config = dict(
    model='sound classifier',
    dataset='synthesized solo parts of chorales (CocoChorales)',
    train_examples=39062,
    noise_aug=0.01,
    n_mels=64,
    hop_length=160,
    input='mfcc',
    spec_augment=False,
    win_length=400,
    targets=['instrument'],
    num_classes=13,
    arch='transformer',
    norm='layernorm',
    norm_position='res_post',
    hidden_act='gelu',
    mlp_ratio=4,
    head_dim=32,
    fused_qkv=False,
    bias='none',
    qk_norm=False,
    parallel_block=False,
    inner_norm=False,
    moe='expert_choice',
    drop_path=0.05,
    num_experts=8,
    moe_every=2,
    expert_mlp_ratio=2,
    experts_per_token=2,
    shared_expert=False,
    subsampling=2,
    layers=14,
    width=192,
    positions='sincos',
    pooling='mean',
    mixing='mixup',
    loss='cross_entropy',
    optimizer='soap',
    beta2=0.95,
    learning_rate=0.0025,
    beta1=0.9,
    shampoo_beta=0.95,
    eps=1e-08,
    precondition_frequency=50,
    max_precond_dim=1024,
    one_sided=False,
    adamw_lr_other_params=0.0024,
    gradient_centralization=True,
    max_steps=9000,
    batch_size=256,
    epochs=59.0,
    lr_schedule='cosine',
    final_lr_fraction=0,
    warmup_steps=1800,
    weight_decay=0.1,
    adamw_weight_decay_other_params=0.01,
)
Rows from block 7 of a small sound classifier, named by matrix and row number. Rows with one number within an expert belong to one neuron, the router's apart. Each number is 128 + 24 x the weight over its row's rms, rounded and kept within 0 to 255. All counts start at 0. Numbers have three digits each.
After each expert's rows are labels from the 100 clips, of 14848, where the router gives the expert most weight on average: "responds to" is what is common among them. Only what is clearly more common there than usual is listed. The data: synthesized solo parts of chorales (CocoChorales).
# router: router (model.blocks.7.mlp.router.weight, 8x192, trained with AdamW), inputs 0-191
# up: expert up (model.blocks.7.mlp.up, 8x384x192), inputs 0-191
# down: expert down (model.blocks.7.mlp.down, 8x192x384, transposed), outputs 0-191

# expert 2
router.2:129161107125155101125150081111154125172135101114144116142105135165116118144100134150156091097113120124176162138164149152159154138135131115144170120120127149153130102155119144143132138081123137149145124085141145151104122130103133086142111143120111101128096101089143136103125120112136140102122146124068095078125119137124106145129111121096151135138103095171173130121101103144098128100136138113142180105144133133126143159136127146082129116152142145079147116093143131147112102141125104168161145101143147179105103126098122164149141110088178104087150076135128082081155154101169127137
up.0:156129174179115135121075074153123137157134176133105109098100167109140087118067130118134115134108124149138160107095207137100103105128109137160130142142122108128134123142115093115166106067161134108139154094183094095135100098147150129122153110157153092121167146137098137113093127127150161110109149123148162086129092119121115144103118123125169133145144108099129139126127131162114139119095103098135142128136116132094129137119119111151163110126148125166094134118133148117131114142126116105159134157178107129153139150157108123171145147093110102116138149125091140106152175121110116116
down.0:129171114150107078098087057128133105084147144104101138142131110149137157187136154080089121126086128160145097092107066172107087116143120114089108125138128113163118170149148102121131147101104154134142124134134158102115135118100108155110121112111109130151123139157117131106171087151082137139180116169149118158154148149135110113109134103156115123119128120138098129100113120125144161144126119101112137105114154103146110129122126126093157123131150088081152111124114073108131138128111122138129131149095116081134120145151107122097132111117159129120145109171164104138155113171109144152
up.1:097115133092111165108170148138103115112166140121092137104130159117111103152096121132106141128074144173101138106147112144145097149120115143106098143114131054157116158176135148104161082122136137168124145135128114110151098052126149127106145135132139082157110148116144097115127141116143107119109144116143207110138124164116138156128077073143099154102124111122132167131126137116091115144112108097094170143164124116140122125165107114126174178133183142095159130103104139120140093138129128099104113117122144126131118125166102132138139128120117130140152135134152111130097142134150104128
down.1:165140104127093105111158126127119105141124156166152139130153126109116123127144185156094120101123093120113101136122154138116133117111163108140086116104110157111098105127106112117128144087131119107108137135123132133149176150162091159107134099135128093121140128149093103162109131171127119170138091127121114132147139097134164089109163125129156107122125099152152119127158173127156139124125103141098090121076115171097152088109141137180124100159109072173160130109117135122140171145120107143173097090111146130141120117108162093162116110137164104163150077129118096134077094136110129110
up.2:144129118089089180106151126123123131102084181122105089143141130110122131128147090160091156134125146119117138112121088138108097109090114139141085142160151124128144056138099120109137113152140126103107139124112157133123144116134103143119145136135135163110145129145143157129152085132165101112123088114117123132196139127103090087150115131101139112146087148136144138133135135165142150148163123123070145167123123142154132092083098138141089129115165128133136170127098128152116158146081119101164132119122136140163128141122135111132113096181085116131137160146152172145114103104106110190
down.2:123108149123111109127129104108135116096144102115113132110151165108102104141084142104143083131093135142198110124111111135106135142143155135155152135128136078120175123128108126107120109105126108160135129099159144145147077119146142134109082150165131116160103140094108131119119105127151150114167121149127131160129132112166128122126134157167084129132086133118101123120069121152138122135125073093127135131085126085134114136158164124149099071122112074119077108141103098136171114107172139143135165123119089152089114104166106128112132144169155151148139094111149144145121165080124134115
responds to: horn; note A#4; note B4; note A4

# expert 6
router.6:118129107079138100147148119112098106157083138133129150124108108116102110151163104135109168156159133130111157130155159174150134110093093152114151139149146140121113178120134091143121103142139148141148176153138154096140124132124154116092159138124150194185105093138128144144144105144127149134167125149175110151133091134124107153147155140149106134128140117079116122124129086117097130120080120135120149141110151113154120105109121140135101118153130121131183128166103111153128103125081149087157143099139097089161161115134139143122138086106136148126138078111092166171126118111135100077
up.0:159131129128122163142148133165081142071141150162134130127132117169129111101133121137072120130113169083118144111127121097134132099108123153099134124131137111146142097141127140142134094144112121110145137149088152171106128146150129122112109101113102105144109121118103151128110105130131161134124068149125129136122147096103155137149116115110159115132131173110154155120183091109114145157130149104143124148162145145083111096089156136108109166115117158072136114139161129110149107183152165130143172132149083079117086186098150113133117178107139149122107114108092134151071129132118113143
down.0:151156134183144124136128110093122104124095134148171140133113145055092125120112096098078129156105147129120114134126159100118159144123128144112133140120127114113108105088115117123157153160133152108126131049146094120133113125154152098107170122110138134135125090133113139132150120107147146130168147155108138173099124155135151142132098159156118151165139125102109127164152127156130109145137096146151107127084095107160082116153134192129114097126141117113095125085117142108129122107135121090108198150089142100101113118146104134132158128164106134123140157161126083124109125123151075151
up.1:105110120165150140107153123156140152138117143081153164130098121128158118096129109186135150117151120161139131148084122119150122158122109169121097126166108132110167146132110113096127131106124112135132143099154138089136140146097115115074162153084089132088107150115136123131118156139102178155109131126159109123127109129141160111112152131166146154166121141118075157174089123099163130150149081122162116155129100101094092165126110083165134163113107157174072110159134136123148172125130104147160135116149148154099148149106088135105141117105121141119144156118153135126147118121115122166
down.1:130123121113105123120159154078149148144065116124096181142146085098141163126113126132147109114123140136120128165174121134121115092144164116101163147109117144132114114112110152116088114110184145125099147140129123102161140130143122157102135149131141088148135117138167068163126155149160119094175094112155158108136080115145141067140133143164143113139113139100158143115114169143107102077139123135131131125092162100116140157111140092147147148104111134131149143117126151092143140101090153169102120158126147105141093142166110137134095095139094180148120115133143092105108142123148112154
up.2:130112142109107118104147136127123111116157120131129110115145117130111125077115142135120126112134143175119151133092161121117148122132142117111151114099117164143130117118140149180155090172133089193121090145139136144128128105121138146176093157155115149160140135093131112113144119161114123154110164106116134137147134060101134162121142115105112078142109123147104098140129147100128103151055117109155139110105119102158156131176070123175115118106081129147108138096122124141162108139132113078081101116144122104109093102129148121137118134148108125111137150136123125142176203152174135129
down.2:126106110054115125092101152135176137130107134139113110134115107131159117121123140170078112124137126118151096130126095140125124136137089108119131117091141169146137141146153136097093136111134133131083112160117131118161155131075121111124176123109171113090090159134170148164142117097170123133115102127108072172153123143147138128096126146120119149146149106176127142128114121153157113173126127145107103137116116142162169138081146175120111107114121117086132118142121125093119174184114101151123103099130124124143132112141135093121139136073143115122062113123118114126180132131086131129
responds to: saxophone; note F4

# expert 4
router.4:140118163124124164104136132142108127116111088113169114178124140128149132150120109163109151135102108149122099127101126137111126100171145136101122115116118165164124115101116116110105128127093138138129113116145080124154140114125104122131147127146101100110142130137118106175145158156133112124118146149136139173092120157142113106099128163152140124109146142127100164147142169122116151167182140129069113101145096104140111125125071133100175132112126122117082109130099156117139143114122153109095106170108109066145156145140123102159082150156090136159190158182131148110112124184126085151
up.0:139122100138112105134183133146118154136166140106121142114142104140111112087140131129157153104153140093164145154112136122120126095125106141092150135136081088100109114077130129132134122153162140097144107126138136106121095163167110103117111130156082120102172159175155143165152127120121114141150133136091106142129124098134120084134104160147114144130117127131100137079144158108127138100133128088139103121149180146076092103124116068164155076118167147095155146119115182140120110150119139170141083130105152115136157146187113098118131137111148104140151149118139163112142150124139148098
down.0:144112128154141120119104108156167116123157113111076127098135145150130094112144119120139135115125104112115098130114100103164132127125102080128176066169158132121135095156174194160124135159139108132133144122196150149119118146164092162122094140102108195128105146122128139100161091154137142153106137122130089143140127153129142200086104099112112128146105108152156158127143131130100130139148124179125126165140127138135111116104124141145091145113124115133117104118104086117112124123142128102092119134118149090114161152081131115127154145142123162106116086134101122175153127115167127139
up.1:122078118155152121110144122140105147086160141136112168139144130096137142134156171160103109110134163154188126159088127139139136136101121096122117132123126147120122139132169135152138133157127138102132100135086136136190062194111138166133088110086140095109150138118113097123121146146138108098153153100163084151182122149095130121102072123135113131101073126112113098146136100125135109118153092140135144110120124122122140125125104144159120128075084115115126128124162117133098098147097124142156110163131161115176114107142121152155119122160131145141126115117144097121110150145078099124
down.1:123096139157125152107106122113151144139135146103131101131133167098130171053159091079118136111137132136097145119129144105141129129169148142127112128122123161201122118130099100166131189143117124120120113149138094131120091118120136138128124137119124122169146141141125153103111119092128101143145131127145185140140135146085162121130190118132151116157190124149134146173145134141079128160149145132106108121171131136131082133156122111120137166133109134119182138153117142176119114141147112182084172135095121144163128116162105101107121140106169151135153131161118131119087102144125113147
up.2:171180108108137125103134123118107133104168112141126163133140132131119139113130132108183180150144142096119136140144146165109137088115148113108088125142123102148107141163137111077150159132124188094161150125167098126124104121128137092123140108096100142171091167116135124130079123083139162116148134120120146099147060140118170104121162124143181138152105102128124131128142095127141173090129136135140113128092132146100114135173161167163156110165121105162126089135117121109130138129104136107151138131137167131152135123114101138162148107100138166121119106120140131084139081168126098141
down.2:099120149123117144164133147113125097184129143111118053122145119164120170104117157181149092147121109176134134137102132120126116173119089139155096143094103149139168113130149128098139144154115137174165093116128159132152127167141150103168116140137106174103124102142119134152090143127107164154145123110095123126110158126089142139109093110165124160166131138142137129130129128088116103097178141111135134186124127133107131131106125155126167163131147121114115066147204112110129151132172099145098126124164100128132153123122113122136123117123135114145132127089163110132152131115165151119
responds to: trombone; note D#4

# expert 3
router.3:170125111169095128144077147135140158117133112124092088149105109108151128114113179129113135134113101106106093096115104097101120123112135151135114143134149140080145116148156096147123119163099117109115127136101076130154111122143086166106112103145155134103105180115122163059125134072106122121119119142149122128123151111168132110105145095141134091096090163137113136116138149142172122166125161108169078148098150151114136095124141152160127136111118123169132144113147144104148090107133081124120112129150143195136098106100119102109131127153132139096112150141162160133148146144099164118
up.8:096102110150098161117185130137108134114104128147161056101128094154110129138089118110104087131128132142107133167147117153111083148089122127133118101132144165153147127129138124149121124116114113151142155145145179106164094127137100094118100160113163139147151122117155117125151130112102148149140118105127105114110146148129143144144128128126115102124100152092134164131133134149142152144147116092125112148163138117133148132167138154086144115133172111145166156134174100134134125142142154138109136139157128097119120140094126165090121164150118211106139131115085143175132208163089102130
down.8:118148121135156114141141146148111161144168161136112133132130126112133138121140172104115143120124093150110082156139140140126123195127134116159130125127158111115095123131109115122126103115139141171125131145129117122157153170114134172132145146123175094129128141122103108106130122103141111113079144167155110145165157108101107080139167132140148117142118151133118147149144095130143141143094103147126089174136128153123137192112119151134099097123101158151112151077132112170134092132125137178133141178110125095188090131123148123165154100157163142144158123145119103211129110136137176157
up.9:102134099120157121145187167128100156108126089120124135136121141126098159116143166117110075169113116158142116174104142188137130117103126127119085108133110135158123139151093123151136076125124133096144117127102146111079135132109166077112149136152143142138145121138106125161146103122118135127122108167144149129154121131121090097139107163070178133118126173137173131103137148149103152101123154166144173127182095114140154086122131122148128141104106140113103140103124131162119131167148093124147132121143073089108137161105149163119145117136120118163125114156145127131110155131182093115
down.9:128108128125128115123161137114129103090110072147119113116119120155134131140124175166155201124135161120127081187138148087149124123141162119081149099121123089161139140137154122153165127083136126127093158145121133121115147090097111102097146155116138150176130114159134113127124161100103142104109137084127124119146092116151101150169139082120118152133125104123168135118132117101138147168126143145117118121137130137138126149085107100118113086132157109110122142172118089104153133121178105155152160144135068110161136101121108132119133184122144105114131130137086110118131137100186100105
up.10:121135143118140109159159148093170122092083108151148104087117172097134113116127117106136103128134105110129110144132137129062119164140086168105096125114129111178185060128103133160127140125147155087104158132131076132079110129104153131111155109144132148131144157117155103106126144149158142140093118124148123118117118108110130131178134130104120156141133102113123114184115106108157118107134104116172111109150147107164148165135110111191132126084123123116125162151083144121094103122133107129116108141092125125114102135126138141147117128106154118162144164150120078079145131132090114140
down.10:096090105103113124139119111154118160154118170183120133096112106123117145085129124157081135102121150176154108140156108158180146146113141137134164125077090133094122131110118124137111157128098144173110131117135166112132122117101169144208137120141146108112103094127133168133141157114161143147155125125124134153130119105077131142142123125123163167110120131128160133128133158137096115155107109132164162126132128154134102125158128107108086157133099128057138131104172144121147107131120144161115151104138146078130144144101123126109175158094128100132169122128139108089142100173114139130
responds to: cello; note A#3; note C4; note A3

# expert 7
router.7:115103157167124140155138132148145123100146177116075135131177145109136125127119113071130133114144161151133150113114110124138091123120086091129118126097095097108125154113113153115135135154161113120138129138111166129097121139091168134174158147087136104105157150135153120141117127119135087158109158129112123104145108093096165125164102129088131140102155094122126091133139153147138120097119141135130073139131101156165108119155124077158105106084164146132141132121160109146134138143122156106088111077092124108095127140165175136111109157099120147158085152125150092135168100120102165147
up.19:119139099146124114192101137125102179163127115148149166139148140146106115162135106065124126112088106129131109119115154139113150143132123088172143115134123135132180115158135120163127154127135125092135128144081088149172146180104159113120173088147092170157156133126120142123107150117136118134137133190181131148135177125139132107115138134154120116131066118086092143093090124133097134113108118087127150127153106147139147114143111148135113127123127146110124154117114147123128106135130145103111131120096087144092114104103111171120120134156095183128111097085160146118139097131137163123
down.19:135127134122145134170121147120129068094146135114139149106111134100137126090121142139099172127148132120172129105119105109127124102151100141135097092105143127151075140122122084125115138152106129106151146139121117103099095191086152107117160127113146127157108135163123103140154138133144155194119138132151112169088154114094120118186139125090155126120060153134177150117140145148134141120125129155132110109126117098103106111135154116093162121106114123119129148127183098148129091130091150152123129133137167143138117129142201096125101100090170121091118129138143106103110133153088114153
up.20:149094121147164144114143134114099131158145118138138155126158116133125122096076176092165155158173132149126127092130152097115163149139101102105106110131142132125096081123172105132136156121079096165164139126134114100133150124140143176141129108136093145144172116136141117078126169131159110132090102144141151166114163108081103118108119091144114151079146146124114149132134124146151143084117127135139076095111129137082145097170115106154138111144108139111129122127146132087157120124119151094124153173150124083135135109110118172148141168161138157154140164147121137106107135111170128145
down.20:107127151100084150121089157156149122118169082121143083120143134159150066160140127134126105111106163134127166129139146177134082076113136125119098123132116124151106169111099157112140137157081135105161137101128130136162099105120115170100098114125135121172101107123129139167106140116147136088142107161145090136145119100114146120128136111133136133127099112126121106113175129105152117088134102115120124102125174080150087136137158138148137136179153164152106133116127116140100138101136135129150091134118135107092148128120132144136111103113135129133131069067113090178117116071117105144
up.21:168119104148127137132104168110093155165118109162154123136146144131095157122151120140153118123120130120112142145147121110124111140140092115110176138146147105108112145116144151140110085143123124111157109120162124100119180121148082125124104126112126087089141157126139143121191130127162185117145126156149163103112103140111127078122107092166134183150104156177170156164121105147115158124125125094138120059140129151104109115116157114127071127096094146139139144116124139118114115150166149145112117112099099140106151119150089133156146152098145123106091161166123099097152092158130155139
down.21:113107104132146167152130042135112112145118142118139139110162153116165107153120126177136115130143126164095090144152135126142164151139131156130134098119142143126106175112125157150162149077154165109121105136106148126093149101148140121138119134107128151127115127115155116152132145115102120155085146156170076114127134155160140153131136111095144155074139079098148125102124139143155123163155115160150153186133116116091125150071142093128135162079134146102150136131131139098131145117117095148131109150120091101128112197089134138107156138123139083115102135115138109122108099101137119130
responds to: clarinet; note F4

# expert 0
router.0:088117119107139160135179117154095126098178158122153141087172111120119156084121133112113149163154121105101106135124089073131125155111109114100127151141108106188124118123123169103140113104120155175136119122165146110158115153157131131080099141117157149135152151104124154167106119143133146122124101115168161149139172079127155113100119124138105140146096187100142173131139095100130103152105068168143154139138119130124142148129145127100154138102126113124158166123129102121106144148140134135112123140145121159082103159151115137091139107158126120126109133076102116151123145093154138145
up.8:137127129121200131127168148129134127176116173132154147085086138129156125140109143124091104153139175105173119138117121134153094098133124118153114095119098094111145106120122133111126124169165124138099128112127108107098174131139136139167130135108126160099113140118130128140129117106144136096160168121109144131150138157149151112142102129120091173119123126123145143116098091151081167095091146101208140149112104108096157107101177115174132124125159125111157114150126167135171093119109108148145096111140082120121135100132120135131118101152150109129150114135110145080124114170123082154
down.8:135136136126127116165093111128120159115143116148136112138147109102118133126154110114190135106103134131125137095141149120134150137145157190120108092185116116135143135124085116105115173115129121122149136163123097167135124149156109085119152130135112107158148097115144107118160124135151114138121108114145164128118070149135186104121137165074107094113138084089139142144058161117100089141121101124093115151147142148148146139091109113139155109116161137097167174135118097085077113124125137151119101140147133125165117159126140154152122171127125112093148117120101126123154132113174179142
up.9:156108126095157147119140105127153148155134159180080123142151176135173138167139126170153156135124114091102105142126126118144144120112150153100094121109140089162130134096143113097172077120082112147093166141157148134117169129102154144123116127118101088151100136093129098147166098152119139137127115106126121127128126161162133102179168111102157124124092132113132157114139107123125149133115167170138127120150125142093189106155169116141121079103106131132113120166124093160136174155133164126115134122144106114104125121165156151166124148127114176130128172095122129142124103143145148140
down.9:148123128103130136122128112118113161124162146141125169162119131105148087086169140104107061128155108123116150126134118141117128142097095158135125132156122147147147144115131093130118156123094092101173134147145136184175131128121105145146135095108153125119137127137146106155131111132116134106088142092131143160089155094121081115143125141110121137148150080149122143132111150053128101088105150146118098170132088083150125121105147106137090146098112126140142156104118161138116069085158185134179147101138094104145111117129116102169103156155165100105134140126106127152134120129133131122
up.10:120119190100125142136109152080161141113114099132069174110125107113119137128117164144088099122103144137113120098126131113126082135124163114112193120147100163160152100134143139103143139150079118156097125147132153175157155094098155138110111165140149135117112106107100142079096133149118147121125120139103107148139149105148118093102144111132124155117147110142102141150133136156138110132156107181170177127128088144131139136154130132113129170146138108116075100153141178147149108095186092085117117130141137159144105141158152127100122156113121117151114145119131143099131120161152139150
down.10:144152158160043118107098111102113095161122140140085174107112121119144108094090154169156130127153107109154146130170181133118154157105112098152112132123117147075151180132152141106122158162105176164070119099126153123124155118161138188140089134116124135166122126151156131126120115123116133107185140074122123147121127088121125110138125119121149101077125158110173144141127124123109105138148133120132155117110138112156141112151138108154129104131110137114160111128107102127122097151160119125124156126176130129129169157099133155110133146107095108111142130150103109115102123109153107135
responds to: flute; viola; note F5

# expert 5
router.5:132111135090094130124106162156115093122094161147134112097137165130103139145142116099113106095130170110141117095090148118098119149105160098137111112135137092113156122132112139118125142147143139134106148153084128142106107119175132128135094100161146158178115129168138126124118154164174110129142105096120186125160102165100157141133101159107117153151128145124117099145135140118166139102107133100099136157123124123073101122115180135103124183139120133096075106132080100147114165129107108144126134183090134105133101089104118104111118127151092097132146157125138146185083139129132114131
up.19:115137144098149065191122137105112155139145137124135113118168143160083113085146141134142107146141117107138151129073114118140125129140098158135165111126125165122124139125127114151117110141178148130158122145159116119085142138141112134125132138137104129094110106132133134145141091133123138092110119126071084079122111071156096142116092138145061118138119124178121154093120123152123124129095111124129112095143139145084111125167106112134142174144134117118079075117142138123099122152146131139137131093102090107146100154149106093120107111187159148126128093139128150150128097124124071094
down.19:075129139072129163129121126155098132140126058107157150142151121146121125142148142112138129085120130082110153138146107141120145155127165136120127140161110108152161115133109122116128096154136108119118148124131171112127087113130138121102116115101160110078113174113145149139105135140139102082146101130138080131111107138125090119147130098100167114142167123100133146183144142144105177084167161155180142105076120101116150109093103058122094132137105117099103133147185120104139152122118135128171096108151110121122127141112161140125129113154149111145115106140082137112122108125157145129
up.20:163151102094116154135114149125141124140199154153141118158091132127094150103075142141098162168124102057140116144171109128122141158133122143092150130133173141166166121154122152146142118104131101089135100144142072173106135154065135115116130158147156110135135149094082122118147146103103123110116129160160158120134155132124111108145135106113131141130137129120108139143140071141087128122127137117133095140146165117129117139152128143151098142127132074119174155082127155146095113140143165138101138122154129118084116131121105122135110131095093126094153125128120116136141092069132116149
down.20:118134156090128110099117119153120134106132161155133100123097134107094139145137164158121142131092098115160125125125140131073143113077101111154146089150137135140138150170078147107116151137117120117127119141151157130096093105153105157112149096129094140139104130167120106158126104134132091156116109119139157148126091122151124093133133116111158075156126102129145092137138142130114158061138132098115149114144130086151100167158105157120113096095117164120125147130080136153155153133139145143155154138074120135128142104118136126126092096130089110125180066106172123151160142186138110139
up.21:137124119109128140068163101143144103182117108113111068134143096141099160154127160140179138132116128121117130132138095114101138140109131106129113113151138114140170113098173129120118100125086148137144120122120143169118121128123137110101125142127137106154150126107201155114118092124100093129132108134165117173134137125154142097118117113142156075098165126110113163130160159080090137109069132136086123106063131141087149168141143114110064123134090112151148140181124142133135113142112132108129131136143115161124137121115121093126101085099142148121146137123106122141158110142150104083
down.21:127106135144124072095109109160088106075136157109139138169111117104095152117122083127123122135122124109128129117107146110165120116142159089078108089118142157085118122145087124112122138097105135160131093120173166117131110106147087137113127107097146166103164120143128127099114090115131119097102130123138161119200141167132154122155144119127112138132154162145135128141098142189129141128122131132131120158137121091131129141119146121146114129094063136099153123103151142172126115112162150189124139126142154103165122066142123133121158145131124130166098129133157086136126128095170116143
responds to: trumpet; note F5; note D#5; note G5

# expert 1
router.1:139187108132150114109114133118138150139116117156145153095096115131143126142133122148133116164128103145144166191164158131113170121179152146164118139168141107152090130139157106162134140090147090088126092119138103121135150095141105127129113130143068114110163108103097075142136119159096147154128099105122108139133159143149102154133150116161126114157115126128161093112125114103097114112131119140134166096128161116082148149105136130132151108160070113164127132114149150098130163133175144156156153148158147121142152139097093116152167122108151129142108082110086119090118115105125120091
up.11:126154103143107126105148128108127136139156133151129120144139145135137093110136166148135190122124117130125163113076118167165151119131091165105097083168077113159139098120090136134131161096107156150133176130105128126093162117110102140102143142116154086096133113098146136126099134151131101112120158093147133159181078124116131111136195156151116126121169121113137186128125148120117127110128086138147121167091122139127107141107139139118112126114148146103126123140148135137110118078152141195100134148096118112099087169117106146121137149182106120137153134142149114087138145116115093146
down.11:116115129115125099157075143152151117119107124137127125126129101145072156161145129156162146145144153086103099170103074174161112099114135120125125113100119123131114166116104139135144155132151154140095123131122128114125136118107123109151148140117170173140101121140094121142147123088134095075125147154125151125122138137122089140142091066148141099109153118130130168181107115133105147140133104084153132144123158176103064115169117144153111157135093156149134119094121103109136186121126137144108161155131099096144098119092148154129086121165107127138095137132146117125142153160113086109
up.12:132103176150150148136157096124141152101157087135105128114128153147161102125154144109122157126118189130147087125124077125123110095139086118118116117101106086127087146119138168130102132160099141113128129111059164143160165158128116162129151157160123117103142149159133145133109125117116136119091154166166174136119133130127129182149159103103140125118165127165126146121166106150138163143148185114129141114086122107120125098119178161175116143110108143121077182114131155126120165129121135097134131142139109138127150146110142085120140113142146115112126105132135068152119118114139095123
down.12:108115151121093127106099143135122116107114111081103103137130125103129135097094118136117129114128158162123180154117158151129095123079184136119146129144139128152117134162127113116127119131113106116116107109131153110173175139107168115084145159087104137146105120118113098111087096150147117139133119075153148097140143137171119093091094141128155095115125134140113128138122183105098105125133116143137148119150126115151103091143109112122091165131167124156133095147122114105149118104140130142093097114121106112107069139102152132095139152087098134085157173098161158108120143170083160079
up.13:119079156150136138130143150137112089135152152133128130150154169107104153102093100159115151142133125129082175147121145099131146093110105113083113148145144128137122151091127149137107183152137158102182125100138104058152104134120120096130154106107190116130121098116113180118125114124078145159145132130133118146114092113073163138126134123124142169113104129126157099140107126123174095138137112159148127124110121154123101170115102116091094140089130124129107117159157132131056136119139141114128112167115142123141113151139109109129111151129124111194123090092107139112149142112117149126
down.13:157142108143104093134135148139152132138164158157115195134159115123153128134095136099164111140108155126175119145108101146140120183132113131174169149116135152124138114136123130129144096110137105127100149120209144178099142116096098140131141145102116136141123105151128173157162097159130126137094070122142100129103139118157136099101129083104114143141166160120116061140140122104121094125101134109162111126136150063163156130117136151168114114126138113145164101116120060126125122091166142129137117136116141111133158139088085128144130150128108124138144110147119124152120122110149102138
responds to: tuba; note A#3; note B3; note A3